A small autoregressive pixel model, trained from scratch.
Model: 4.78M parameters, 20-pixel images, arch transformer_decoder, width 192, layers 8, norm rmsnorm, activation gelu.
Data: trained on stained colorectal tissue patches (NCT-CRC-HE-100K), 45211 training examples, 25.5 epochs.
Rows from block 4 of a small autoregressive pixel model, named by matrix and row number. Rows with one number belong to one neuron. Each number is 128 + 24 x the weight over its row's rms, rounded and kept within 0 to 255. All counts start at 0.
After each neuron's rows are labels from the 100 images, of 14976, where the neuron reaches its highest value: "strongest on" is what is common among them. Only what is clearly more common there than usual is listed. The data: stained colorectal tissue patches (NCT-CRC-HE-100K). In brackets: how many of the 100, against the usual share in percent.
# fc1: MLP up (model.blocks.4.mlp.fc1.weight, 1152x192), inputs 96-191
# fc2: MLP down (model.blocks.4.mlp.fc2.weight, 192x1152, transposed), outputs 96-191

fc1.362 [158 117 148 105 167 195 129 160 118 136 147 108 116 140 163 138 124 144 135 143  80 118 134 112 116  96 120 149 161 115 121 162  89  83 119 114 147 145 101 130 129 126 107 136 158 167 140 132 113 130  77 160 139 132 119 151 112  75 109 129 135 136 109 145 131 121 134 103 138 128 162 168 124 123 131 150 145 132 111 147 108 122 137 120 124 151 127 166 130 140 153 131 128 129 122 107]
fc2.362 [139 179  90 122  77 100 154 121 152 101 108 106 138 119 158  99 142 149 152 150 124 151 103 125 160 129 156 158 124 152 134 127 129 135 119 114 146 113 161  77 116 139 110 117  92 129 114 133 166 142 129 108 154 129 125 106 139 128  93 126 113 163 140 135 128 113 115 150 107 111  98 161 153 190 142 137 138 117 174 109 125 112 148 119 145 140 113 150  94 140 116 117  83 103 146 103]
strongest on: tissue: cancer-associated stroma (56 vs 10.7)

fc1.553 [137 151 128 131 142 149 126 124 150 133 131  86 120 126  95 150 115 172 166 101 177 151 133 129 188 129 120 177 131 145 142 134 125 140 140 106 164 144 137 157 162  90  99 143 149 111 145 173  87 172 114 107  92 117 120 164 136 166 127 112 125 124 177 135 156 158  88 130 127  96 132 140 172 124 127  91 109 151 110 121 136 161 130 138 128 124  93 135 141 123 130 120 104  95 112 154]
fc2.553 [168 115 117 127 105  99 124 134 145 131 108 169 152 140 135 138 147 110  97  92 144 154 136 154  92 162 102 114 147 117 110 136 139 153 123 133  96 120 164 199 153 130 150 134 121  95 102  76 126 137 144 130 132 150 158 135 107 144 124 118 143 111  84 118 114 129 131 101 135 119 138 118 146 102 162 105 133  78  96 153 143 122 119 111 144 140 200 152  81 158 137 106 164 114 159 120]
strongest on: tissue: normal colon mucosa (43 vs 8.8)

fc1.697 [ 71 114 143 122 127 171 146 157 120 156 174 145 126 136 103 153 131 135 120 119 138 121 112 137 181  99 150 143 139 123  94 140 141 117 150 127 168 102 121 140 144 166 141 144 111 159 130 153 103 138 141 143 111 108 165 160 165 168 178  95  97 134 120  77 103 135 116 110 138 105 121 118 143 174 119  77 142 167 135 151 125 102 139 179 126 147 135 115 170 134  93  66 153 138 130 159]
fc2.697 [109 121 154 118 124 126 135 129 150  85 130 108  98 138 117 151 101 120 204 136 128 145 135 124 141 149 105 129 122 121 123 161 144 141 127 115 166 104 114 157 173 134 151 141 142 121 141 122 114 129 120 140 140 127 134 164 109 159 121 134 118 150 134 139 161 154 149 130 123 118 135 152 133 117 123 149 115 169 109 112 108 146  91 137 107 140 141  55 168 125 114  86 164  94  79 131]
strongest on: tissue: tumour epithelium (84 vs 14.9)

fc1.430 [142 139 115 128 142 103  85 143 134 128 157  77 140 107 106 158 157 129 121 100 121 148  77 120 112 133 135 143 137  60 149 119  91 164 154 132 127 120  77 145 136 112 136 151  67 135 162  83 136  78 114 156 124 131 151 119  75 174 118 115 122 130 136 108 166 121 122 119 126 137 132 131 115 125 139 106 114 154 173 137 107  82 140 102 162 150 138 126 122  87 130 133  69 118 130  97]
fc2.430 [119 131 112 154 135  71 101 138 115 125 126 147 198 123 110 159 173 139 126  78 135  94 108 147 132 125 141 111 112  83 115  91 121 150 137 130  90 125  96 155 123 133 144 172  98 118 126 111 121 109 107 125 130 124 115 100 143 148 125 137 158 143 108 124 183  92 123 128 119 126 132 121 124 122 146 198 127  86 149 125 145 109 179 102 140 124 129  96 112  61 139 114 108 147 148 121]
strongest on: tissue: debris (57 vs 11.2); tissue: normal colon mucosa (35 vs 8.8)

fc1.283 [159 157 150 108 118 156 107 178 109 123 141 109 123 142 128 147  84 101 140  78 150 141 130 144 147  93 116 118 149  98 114 153  97  64 140  84 169 112 121 177 155 122 120 139 131 150 117  89 138 116  94 148 144 150 126 154 125 114 141  91 115 169 100 150 132 164 170 132 106 127 122 151 111 125 116 116 118 206 201 146  89 143 118 139 118 142 169 133 137 157 113  95 127 127 115 105]
fc2.283 [128 124 131 109 139 152 143 139  77 113 105 168 126 130 152 173 126 143 149  67 130 122 111 146 143 121 138 139 141 124 119 166 112 130 142  86 111 105  94 139 143 158 123 153 121 133 136 103 130 139 111 135 159 112 147 141 111 108 147 113 111 124 160 138 175 129 143 112 145  91 141 143 174 125 105 129 147 140  97 164 114  80  93 143 112 151 170 122 153  96  64  96 126 137 105 160]
strongest on: tissue: lymphocytes (41 vs 11.2); tissue: mucus (32 vs 9)

fc1.545 [148 119 146 142 104 144 122 152 109  89 108 146  71 124 132 132 135 132 141 118 157  91 128 150  88 103 115 143 119 110 112 152 121 102 129 138 177 154 122 144 110 116 111 136 105 138 127 146 138 127 117 136 119 143 153 209 118 109 146 149 146 109 142 134 116 166 148  83 135 121 136 156 123 144 148 113 115 144 166 157  77 144 128  90 155 135 125 147 122 127 124 137 134 110 137  99]
fc2.545 [157  93 137 129 118 113 147 141 115  86 134 127 120 144  89 111 126 101 123  87 134  83 135 148 134 105 143  59 104 141 119 115 178 132 131 106 143 151 150 120 143 115 131 167 131 140 117 137 104 115  88 119 130 148 137 135 106 132 104 122 126  66 148 157 104 161 172 163 145 131 187 126  78 148 140 151 117 135 114 150 112 153 123 128 138 127 126 141 128  99  90 120 146 145  68 155]
strongest on: tissue: mucus (78 vs 9)

fc1.299 [127 123 112 113 151 107  88 124 132 118 131 112  77 112 156 130 118 100 130 119 135 104 131 149 106 117 146 159 138 105  91 213 140 140 124 116 123 124 102 196 134 155 132 122 103 134 136  90  85 111 142 112 110 125 132 144 153 133 133 150 107 137 135 108 151 138 161 108 101  94  88  96 104 155 100 129 132 144 139 127 111 144 117 192 117 171 144 113 118 116  78 145  95 126 155  43]
fc2.299 [121 155 133 120 128 100 174 125 106 162 168 158 172 129 133 177 149 115 107 107  98 133 105 131 153 137 131 127 113 141  99  97 151 154 108  74 143  75 138 118 123 128 156 102 160 121 129 150 108 134 118 158 130  84 138 128 102 143 129 122 109 134 144 176 178 167 123 117 135 113 161 132 134 149 153  97 150 126 121 132 144 116 136  89 111 157 103  97 136 121 124 137 147 127 117 129]
strongest on: tissue: tumour epithelium (85 vs 14.9)

fc1.701 [133 121 140 118 119 138 138 144 125 120 178  63  94 117 122 111 126 136 127 129 141 132  89 148 157  93 148 137 100 111  81 151 124 123 137 115 117 124 107 139 176 113 118 149 117 156 133 119  96  97 140 142 118 144 127 130  95 145 130 138 133 141 123 146 146 146 150 121 145 118 157  86 124 140 127 101 143 150 181 144 123 134 151  96 144 137 171 107 151 136 102  90 143 167 140 134]
fc2.701 [101 154 136  97 171 165 117 125 138  98 120  94 114 127 126 138 115 150 140 102 165 107 126 143 136 134 175 162 127 115 101 131 103 105 148 145 122 104 125 158 147 129 129 151  63 134 158  82 111 140 129 132 114 132 149 159 152 157 160 106 130 152 118 112 179 161 171  75 128 109 105 107 133 124 127  90 117 165  75 151 124 143 136 145 143 118 161 147 116  77  82 105 109 146 149 130]
strongest on: tissue: cancer-associated stroma (31 vs 10.7)

fc1.732 [122  96 121 110 126 123 123 155  98 132 136 127 142 130 136 119 139 121 107 122 130 102 138 138 109  81 126 107 159  96  88 170 120  76 117 136 147 149 132 133  97 129  97 123 167 144 110  85 124  89 114 152  91 174 155 140 133 102 115 104 113 137 156 132 130 109 145 127 161 104 110 103 105 148 107  80 139 187 120 113 137  69 102 167 147 145 119 151 129 121 115 135 123 146 110 127]
fc2.732 [112 165 104 121 117 133 121 130 105  90 139  99  82 141 142 117 126 148 141 139 140 153 123 146 148 145 124 131 123 124 128 180 130  72 147 141 116 156  86 100 105 104 116 129 204 115 156 140 162 157 170 142 128 149 118 110 159 113  86 149 137 157 130 112 120 121 137 123  90 132 104 140 135 149 100 100 180  97 147 131 155 165 139 173 169 133 182 150  92 115 110 130  85 115 141 139]
strongest on: tissue: smooth muscle (56 vs 13.3)

fc1.666 [125 143 134 137 118 119 156 122 102 125 172 107 127 107 162 147 130 127 127 158 138 124 111 133 123 124 124 116 163 118 141 112 125 153 122 114  96 128 135 100 181 134 141 144 162 137 117 171 117 131 131 130  95 100 157 121  96 158 164 129 134 137 131 115 142 119 130 165 114  94 104 127 127 127 133 128 131 147  94 121 140  71 134 115 130 146 207 152 111 119 101 131 125 135 173 118]
fc2.666 [125 105 133 120 125  95 135 144 164 133 131 153 111 139 155 131 171 136 117 123 112 148 126 126 131 137 139 110 136  96 111 143 128 115 144 154 170 141 142 112 107 128 110 114  84 122 140 178 107 152 126 136 112 145 108 142 134 112 112 174 140 143 107 113  62 122 133 152 122 127  87 135 130 133 118 158 113 128  91 110 122 172  93 145 112 125  83  98 129 137 107 158 166 102 154 126]
strongest on: tissue: normal colon mucosa (26 vs 8.8)

fc1.333 [148 143 117  92  99 129 154 153 105 133 176 113 132 159 123 137 103 155 151 149 158 108 110 134 163 124 134 156 143  98 121 109 139 108 130 122 145 115 105 108 145 152 130 117  90 143 142 166 142 127 168 128 101 134 167 143 164 100 158  93  92 135 100 125 140 150  99 101 113 108 138 173 137 147 143 124 118 133 137 119 106 137 110 180 147 122 103 157 133 118 123  92 159 156 113 118]
fc2.333 [141 132 141 136 131 131  90 134 155 128 143  83 121 119 120 130 130 154  99 143  69 116 135 176 124 135 131  73 131 120 115 134 131 100  44 136  82 120 126 142 134 119 133 129 126 131 126 104 139 121 129 135  87 129 117  79 130 141 130 145 130 145 131 111 112 104 128 103 110 113 140  96 127 129 137 100 155 140 166 125 115 119 152 135 199 117 157 136 112 129 158 166 117 127 143 100]
strongest on: tissue: lymphocytes (89 vs 11.2)

fc1.61 [139 182 155 136 113 117 165 146 113  89 119 134 159 117 148 147  98 121 132 125 118 141 142 115 131  82 157 139 114 124 101 103 114 145 111 164 182 152 134 132  93 154 110 166  82 140 161  90 122 107 110 102 119 134 145 122  84 122 176 159 167 164  89 113 121 143 121  75 145 136 138 148 100  88  90 131 119 143 159 145 129 113  78  94 113 124 124  84 124 175 107 133 157 162 145  93]
fc2.61 [109 103 124 122 105 108 139 122 158 134 125 132 141 127 121 150 113 174  96 117 124 116 125 112 115 139 121 118  93 125 123  41 124 125 109 111 114 114 113 140 122 109 143 128 107 119 130 129  97 155  97 166 141 195 132 157 199 136 128 114 140 130 127 151 146 146 123 110 123 134 124 104 126 125 166 119 147 136  92 118 139 108 142 162 125 120  82 118  93  60 117 171 109 140 175  92]
strongest on: tissue: cancer-associated stroma (50 vs 10.7)

fc1.75 [159 137 132 124 150 105 105 131 113 103 144 142 159 142 128 125 119 116 101 117 117 114 136 183 139 105 168 145 123 126 121 128 100  92 124 115 168 109 139 135 144 102 125 154 117 147 133 128 115 131  86 134 113 147 145 141 102 150 120 102 127 113 147 122 200 150 165 144 134 162 115 152 127 150 148 130 104 115 116 134 134 160 106  90 115 102 109 168 132 103 123 120 124 149  97 101]
fc2.75 [102 160 124 119 104 141 122 117 109 156 180 198 123  99 148 108 124 175 156 128 117 130 149 124 108 111 117 129 171 146 140 145 129 135 121 119  72 128 136  76 145 129 138 124 120 153 120 152 120 135 144 128  96 146 113 109 125 104 162 134 135 107 115 110 110 102 116  93 148 130 140 106 130  96 161 150 165 150 110 122 146  71 166 168 123 133 121  90 128 170 106 132 120 123 131 133]
strongest on: tissue: mucus (50 vs 9)

fc1.122 [125 156 145 128 133 106 132 150 140  89 144 136 110 139 131 143 125 127 138 139 138 179 119  99 138 166 100 184 123 143 101 110 170 121 157 117 128 155 107 143 103 134 111 119 174 101 133 112 128 173 112  94 134 115 107 129 117 164 150  76 162 106 119  78 133 178 118  78 105 128 101 141 114 144 101 116 116 119 171 149 101 116 118 149  86  92 154 110 100  81 108 152 172 124 111  88]
fc2.122 [114 152 131 113 134 151 131 173 155 166  65  98 106 132 116 112 163 179 139 124 137 106 138 125 156 123 133  71 116  98 113  75 140 192 140 107 116 106 139 118 138 142 140 139  65 110 130 101 147 109 130 134 165 122 129 135 150 122 129 138 119 172 159 156 117 106 116 115 175 142 132 121 131 105 135 154 125 160  95 135  93 124  99 159 132 125  50 109 123 138 174 122  97 123 120 120]
strongest on: tissue: cancer-associated stroma (30 vs 10.7)

fc1.683 [143 115 136 130 146 151 127 127 157 126 157 129  47 103 126 108 132 114 140  91 135 118 146 131 174 126 126 174 141  92 168 128 154 194 114 146 103 162 123  81 166  88 144 123 130 153 109 168 174 138 123 120 145 148 128 170 151 151 133 119 138 162 168 137  98 124 131 114 117 106 133 132 134 116 139 135 134 121 131 137 125 103 153 125 130 115 169 159 129 118 145 122 108 141 152 119]
fc2.683 [133 115 127 126 156 115 154 115 160 146 119 103 146 103 150  63 125 168 137 172 153 125 148  85  67 111 160 131 157 110 105 166 118 112 118 176 194  98 145 114 130 107 114 119  92 132 119 109 129 134 128 129 145 113 153 119 104 141 100 139 127 132 120 122 116 111 148 111 145 126 156 152  97 124 106 132 112 140 132 117 108 124 114 111 101 131  95  79 134 134 128 113 139 108 117  64]
strongest on: tissue: normal colon mucosa (73 vs 8.8)

fc1.31 [124 129 118 132 115 130 130 111 107 106 145  86  90 110 113 100 142 105 121 117 141 103 111 113 115 111 151 175 136 127 156 120 141 133 147  82 141 147 127 142  96  84  91 117  57 134 152 138 135 137 134 135 149 119 139 112 118 122 139 123 100 120 186 127 137 121 153 126 132 120  89 155 159 149 174  89 129  96 131 170  75 132 119 158 107 133 113 193 132 120 121 123  92 169 151 158]
fc2.31 [ 97 152 135 130 139 119 118 131 108 119 150 141 114 150 138 142 131 108 134 125 117 117 115 118 139 120 113 130  76 133 171 141 104 167 129 122  97  95 121 128 147 124 131 122 142  82 111 112 119 134 151 123 121  87 156 114 179 139 131 127 121 153 157 114 120 124 144 121 162 120 116 130 116 119 158 103 121 122  85 137  96 118 122 133 117 106 178  55 142 140 148 105 133 138 148 145]
strongest on: tissue: normal colon mucosa (43 vs 8.8)

fc1.717 [ 92 133 144 149 114  95 115 109 109 129 115  89 114 124 138 130 107  70 120 126 112 119 134 155 142  80 137 121 112  70 139 143 144 135 137 131 132 148  80 119 133 100 113 147  87 138 131  89 102 160  99 157 117 155 117 137 112 199 107 140 127 117 157  89 142 149 135 126 110 110 136 142 160 152 159 141 136 129 128 154 141 163 152  73  82 115 138 171 149  94 134 158 129 171  99 108]
fc2.717 [118 137 121 124 116 152 124 116 137 175 134 134 107 120 113 130 126 211 161 142 146 139 150  97 184 125 121 134 119 146 136 154 130 151 130 177  85 115 134 110  87 140 126  91 123 119 149 160 102 134 174 101 117  73 131 126 165 127 170 113 131 130 121 140 169 118 114 106 101 164 117 115 141 107 110 159 110 119 168 113 129 115 134 132  97 131  89  99 112 136 146 133 131 139 161 100]
strongest on: tissue: normal colon mucosa (35 vs 8.8)

fc1.764 [116 137 121 122 104  94 106 140 117  81 161  42 140  92 132 141 129 103 153  85 122 150  89 127 162 131 137 118 157  67  97 140 104 166 139 114 119 131  86 154 149 131 133 137  87 157 153  99 131  92 117 157 117 121 118 106 127 127 113 113 119 161 114 128 159 115 142 124  98 142 129 114 108 138 126 144 124 143 178 147 140  60 168 109 163 148 155 152 111  82 147 144  48 131 115 116]
fc2.764 [106 139 112 133  97 130  86 148 138 135 150 124 186 135 120 110 163 152 152 146 116  96 115 135 105 128 174 101 118  97 132 107 107 139 135 162  58 140 109 106 126 106 132 162 131 147 148 141 115  87 132 144  85 128 117  85 120 167 151 122 144 146 126 131 200  95 120 139 120 121 123 115 107 155 170 119 108 102 149 118 138 117 174  89 147 116 157 102  85  81 156 161 131 134 157 112]
strongest on: tissue: debris (58 vs 11.2); tissue: normal colon mucosa (28 vs 8.8)

fc1.589 [104 164 132 154 112 181 142 123 107 124 171  92 101 126 122 126 111 170 155 164 107 135 113 117  77  91 149 135 161 135  89 168 148 131 127 113 110 142 106 128 105 116 104  97 121 160 107 117  88 152 126  97 112 113 130 136 137 143 110 125 129 158 153 111 136 120 103 115 131 144 136 144 154 144 115 122 100  96 137 127 125  90 107 151  84 125 114  96 146 143 123 133 121 122 145 112]
fc2.589 [177 119 108 152 102  83 134 117 127 104 132 198 165 117 148 175 159 138 108 125 115 136 120 120 136 125 168 122 129 114 158 105 128 182 120 122  98 103  81 132 111 141 131 133 134 111 131 131 119 129 138 137 136 144 103 128 172 136 173 133 136  98 115 130 172 106 146  99  79 147 126 122 148 105 119 158 160 130 116  91 110 120 160  67  89 132 158 146 105 141 149 112 131 111 160 136]
strongest on: tissue: cancer-associated stroma (46 vs 10.7)

fc1.567 [145 116 110 151 129 126 100 159  96 116 152 164 104 153 137 138 149 100 127 128 111 146  91 113  64 151 136  94 120  96 103 168  53 100 123 136 120 117 133 106 160 131 143 110  69 139 147  98 109 102 172 127 128 108 159 137 140 159 134 119 118 112 107 107 135 140 111 129 173 135  41  66 111 118 131  89 132 172 136 146 124  90 140 141  65 107 126  82 116  91 116 131 125 141 138 127]
fc2.567 [137 131 151 122 147 168 135 111 159 194 151 114 165 117 123 101 108 117 112 213 111 133 152  82 192  82 136 138 135 115 113 138 125 113  97 141  99 142 149 105 143 121 110 117 147 144  99 136 136 133 124 103  98 116 144 100 152 135 143 119 142 152 113  85  57 116 131 119 129 119 170 123 103 122  84  92 129 106 128 100 140 140 163 114 105 100 140  90 120 126 158 135 142 129 163 102]
strongest on: tissue: debris (30 vs 11.2)

fc1.533 [118 128 131 130 157 159 104 134 113 150 127 106  98 120 126 157 140 115 152 103 114 140 119 149 144  97 148 147 131  73  99 168  57 128 116 144 102 137 111 134 122 135 105 130 148 159 107  68 124 155 130 110 103 122 126 149 133 162 157 108 111 123 156 110 114 124 145 141 146  97 131  96 104 146 161  88 121 150 119 147 112 139 122 181 119 148 168 111 107 123 153 105  99 132 107  95]
fc2.533 [ 82 120 149  95 120 179 133  95 115 156 106 165 129 145 105 151 135 101 135 136 163 136 142 101 177 132 120  99 110  74  81 140 129 142 152 144 123 139 153 122 146 136 125 153 131 121 155  85 112 171  91 130 116 117 109 136 160 146 154 104 121 127 107 126 143 147 165 139 146 101  85  78 113 134 106 132 123 171 141 113 140 111 115 149  98 114 109 105 115 151 117 127 154  94 132 196]
strongest on: tissue: smooth muscle (61 vs 13.3)

fc1.364 [141 154 131 129 163 111 125 126 150 105 117 126 139 156 157 160 101 140 119 109 129 112 130 176 129  93 134 153 121 142  97 132 131 111 145  91 197 126  97 213 104 105  99 142 157  96 130 108 159 130 108 154  93 144  96 148  96 116 111 163 104 136 122 123 134 123 115  86 119 123 118 145 125 128 101 145 138 109 141 146 116 118  74 145 127 126 105 201 117 108 166 147 111 147 129 129]
fc2.364 [108 112 111 157 125 128 135 109  92 137 116 155 123 117 115 155 141 149 148 114 123 122 123 132 146 136 141 145 113 138 133 152 104 169 128 172  83 145 140 102 132 120 134 113 116 140 126 113 113 136  94  88  84  99 160 133 137 163 151 150 128 167 127 138 143 130 120 131 159 113 160 145 107 128 125 108  87 117  60 156 100 104 137  80 100 132 138  72  88 138 133 127 216 110 153 143]
strongest on: tissue: cancer-associated stroma (33 vs 10.7); tissue: smooth muscle (33 vs 13.3)

fc1.633 [119 132 129 137 153 134 111 145 141 127 142 125 107 117 120 156 129 161 103 114 129 127 102 122  75 146 145 193 119  98 153 143  77  85 139 117 123 140  86 169 143 123 119 164  94 172 139 139 108 124 127 154 125 171 158 156 131 147 140 110 115 135 156 127 208 152 157 126 140 130 129 132 114 119 120  68 126 119 118 114 118 113 140 104 137 129 156 123 130 110  92 111 119 121 140  97]
fc2.633 [102  96 133 127 149 126 124 122 124  90 169 164 140 148 142 126 121  93 114 123 118 145 104 169  97 113 157 104 144 146 126 122 105 111 115 103 161  86 110 115 133 158 104 119 128 100 124  95 160 137 134 117 123 119 140 127 104 165  72 104 127 130 159 147 104 140 145 120 108 134 122 163 162 137  91 118 165  92 130 121 149 143 117 189 134 119 134 121 122 123  73 115 143 114 132 170]
strongest on: tissue: smooth muscle (56 vs 13.3)

fc1.325 [116 120 124 147 155 154 116 129  85 114 128 160 104 123 137 126 125 123 184 159 178 101 134 105 118 134 136 166 142 118 147 149 102  97 155 117 153 124 138 151 129 106 131 119 115 156 152 144 138 148 135 125 127 137 149 137 104 107 158 115 105  90 139  94 152 143 130 121 154 118  82 183  88 134 106  93 104 166 114 143 126 116 110 153  90 132  53  96 103 110 139 100 127 135 151 145]
fc2.325 [126 146 144 127  99 184 117  91  61  83 118 176 161 122 146 103 114 189 128 146 122 142 154 125 166  96 138 114 149 145 115 111 128 138 101  96 112 156 101 146 130 152 103 126 137 110  96 136 150 120 133 129 102 151 132 104 122 138 152  92 124 131  99  82 155 130 126 149  96 113  94 126 142 105 156 155 134  88 110 130 117 118 158 101 128 122 160 146 113 180 125 161 122 148 148  78]
strongest on: tissue: mucus (42 vs 9)

fc1.689 [ 63 113 133 102 129 136 118 119 134 118 140 140 148 120 136 190 101 143 130 108 152 118 116 179 119 143 130 197 108 127 107 116 146 116 132 127 121 147 133 152 130 121 143 125 135  91 146  86 107 145  93 149 142 153 129 131 146 150 189 157 109 157 145 102 136 131 117  67 137 103 109  93 177 144 133 119 152 124  50 123 151 123 101 182 124 135  75 158 147 123  95 101 105  91 158 140]
fc2.689 [108 109 119 156 108 163 128 123 101 170  97 153 125 132 142 114 164  70 134 108 117 118 125 129 117 141 101  73 122 121 124 135 137  92 119 145 102 164 133 118 117 145 126 135 127 120 128 145 134 128 134 144 131 123 150 125  57 133 118 140 152 106 139 133 119 117 135 122 157  97 140 116 130 112 131 127 157 127 190 127 123 144 158 104 129 129 108  72 115 132 110 143 149 128  78  97]
strongest on: tissue: tumour epithelium (36 vs 14.9); tissue: normal colon mucosa (25 vs 8.8)

fc1.188 [ 68 135 104 130 110 158 162 133 104 126 111 144 108 125 143 123 155 139 133 102 141 125 101 117 108 110 161 177 145 121 120 105 131 122 139 103 105 184 101 176 115 113 108 138 143 140 124 145  96 125 120 153 131 138 127 130 136 127 144 156 114 154 165  80 138 156 135  88 138 134 140 127 136 145 144 111 131 122 137 127  88  93 142 139 137 148 128  95 149 139  84  98  88 161 144 158]
fc2.188 [167  97 123 132 135  69 133 131 126 122 155 178  96 136 115 110 141 120 128 127 115 169 141 126 127 152 125 150 175 103 113  97 142 132 135 128 142 134 172 182 134 127 131 125  73 106 131  81 141 118 101 140 129 160 120 127 117 154 114 106 124 114 122 115  54 144 140 112 111 140 140  91 115 135 124 159 123 169 136 108 110 157  97 140 145 102 124 162 133 127  97 144 120 103 101 129]
strongest on: tissue: smooth muscle (48 vs 13.3); tissue: tumour epithelium (37 vs 14.9)

fc1.527 [122 146 135 156 142 160 131 106 137  83  97 137 117 150 141 163  99 153 131 157 123  99 124 160 170 135 170 141 125 139 133 115  95  73 117 125 129  74 125 160 131 150 132 145 159 139 138 173 107 147 157 125  63 115 106 122 115 119 125 167 112 106 127  73 127 145 102 155 146 119 110 130 119 138 103 120 104 126 147 114  96 112 111 175 123 144 125 133 128  98 170 139 142 142 129 180]
fc2.527 [136  84 115 149 132 131 162 155  99 148 114 179 152 140 108  91 143 132 128 114 117 119 125 126 133 124 137 133 105 124 143 129 144 147  98  97 113 113 178 131 108 118 149 128 121 127 111 171 123 122 117 110 154 164 129 141 101 121 140 132 133 111 104 107 152 148 129 160 175 137 130 113 143 109 128 120 114 120 112 114 117 108 131  77 147 147 107  86 114 146 123 127 150 104  56 131]
strongest on: tissue: smooth muscle (47 vs 13.3); tissue: cancer-associated stroma (35 vs 10.7)

fc1.328 [129 151 122  88 152 169 121 159 138 134 141 145 137 124 114 171 131 127 162 121 111 142 117 110 113 109 165 121 173  95 137 105  37 108 126 135 123 114  96 142 115 135  90 108  72 173 166 107 122 135  92 114 125 140 151 133 186 109 157  88 136 149 128 104 162 150 114  69 120 145 119 107 113 128 155 157 123 112 109 103 154 101 117 130 132  99 155 129 112 104 109 111 104 143 148 146]
fc2.328 [ 95 132 119 131 100 100 115 108  97 248 128 130 152 154 103 102 131 121 107  77 133  83 153  92 124 105 121 130 132 160 140 163 149 102 112  94  98 137 126 138 112 121 146 134 180 136 118 152 143 120 133 135 144 123 122  78 121 124 147 129 122 153 142 132 101 133  61 127 130 173 122 138 145 127 119 127 152 107 144  87 183  99 122 148 121 130 121 117 146 125 110 138 122 115 131 180]
strongest on: tissue: cancer-associated stroma (47 vs 10.7); tissue: debris (27 vs 11.2)

fc1.148 [118 132 116 118 151  88 107 125 124 112 130 120 119 155 117 119 154 169 116 103 137  92  94 139 135 109 135 169 123 105 123 159  96 121 140  77 119 139 104 134 141 101 135 170 130 107 132  77 148 120 147 155 144 188 155 156 146 139 145 127 106 134 151 120 128 160 140 107 130 115  94  98 135 141 127 113 153 105 114 138 105 127 120 154 146 151 130 154 142 100 113 102 146 125 172 111]
fc2.148 [110 183 136 139  95 126 116 106  79 127 152 115 128 122 124 140 144 131 165 154 105 132 122 147 137 127 131 125 144 126 108 193 138 130  93 109 134 137 136 123 124 119 144 125  73 142 105 154 122 133 100 119 101 125 119  92 132 123 138 142 151 148 153 133 154 101 105  97 130 131  74 100 119 145 157 125 113 171 138 118 136 106 129 116 100 147 119 131 127 122 164 150 134 141 118 141]
strongest on: tissue: smooth muscle (95 vs 13.3)

fc1.356 [ 60 122 152  82 154 143 154 129 152 136 131 170 139 185 112 152 130 138 108  79 160  99 112 134 127 118 127 114 145 111 132 120 134 112 162 152 114 128 149 169 149 148 134 181  97 160 147 116  90 102  87 115 112 134 125 122 122 129 153 114 136 112 149 107 186 178 159  81 118 137 153  95 109 147 134 110 133 130 100 109 142 109  83 149 126  99 139 107 127 114 104 123 136 134 154 158]
fc2.356 [187 143 119 147 124 118 126 102 134 143 119 130  57 107 142 159 127 161 125 175 121 150 150 121 116  95 106 123 127 127 134 157 155 134 140 118 160 102 100 110 100 137 116 114 163 128 119 116 132 103 103 123 165 114  98 142 110 147 119 152  99 147 143 144 162 104 147 167 121 135 115 134 135 144  93 116 110 150  83 110  88 152 134 114  63 155 103 106 135 186 101 122  82  77  72 106]
strongest on: tissue: mucus (52 vs 9)

fc1.369 [ 93 122 165 127 176 135  92 109 137  91 187 126 120 144 117 151 138 119 151 133 154 131 115 131 175 140 124 120  90 108 124 151 104 105 148 117 149  66  96 124 169 150 125 134 120 120 138  95 104 132 138 123 108 129 158 174 108 165 157  93 115 162 133 111 197 141 119 138 136 117  96 164 117 137 108 126 118 141  73 126 130 166 113 118  73 110 161 115 158 101 130 110 167 152 107 128]
fc2.369 [129 176 132 121 104 107 104 106 114 123 157 140 117 106 118  86 129 135 157 133 108 159 148 129 150 104 101 124 158 172 134 134 154 105 119 120  95 163 158 171  97  95 152 117 153 144 129 150 158 128 119 153 135 118 102 121 126  85 136 141 124 139 109 131  68 116 121 139 146 154 120 119 121 145 163 165 134  72 124 135 148 108 177  77 100 121 159 156 161 127 136 143  78 156 144 147]
strongest on: tissue: normal colon mucosa (47 vs 8.8)

fc1.544 [134 141 139 127 130 120 129 109 133 114  87 148 112 115 123 122  88  92  89  69 116 125 127 124 122 105 138 115 135 130 160 115 137 110 115 127  90 121  99 136 159 142 137 152 127 152 100 101  81 114  83 145  87 146 116 142 106 156 143 146 133 152 150 124 163 125 137 152 139 135 192  86 135 130 131 108 124 109 108 124 109  97 127 107 129 106 221 108 160 158 131 120 120 170 105  87]
fc2.544 [168 159 130 133 112  82 169 120  69 129 146 181 155 141 115 124 119  67 120 131 126  96 139 131  50 123 143 120 139 129 128 156 153 111 120 102 181 135 142  89 126 141 146 133 138 124 131 137 120 135 104 163 114 133 152 120 103 128 147 157 132 151 116  91 164 128  96 144 102 137 135 131 129 118 136 134 148 127 163 139 130 183 127 132  99 115 112 123 113 127 100 116 159  90 127  85]
strongest on: tissue: mucus (33 vs 9)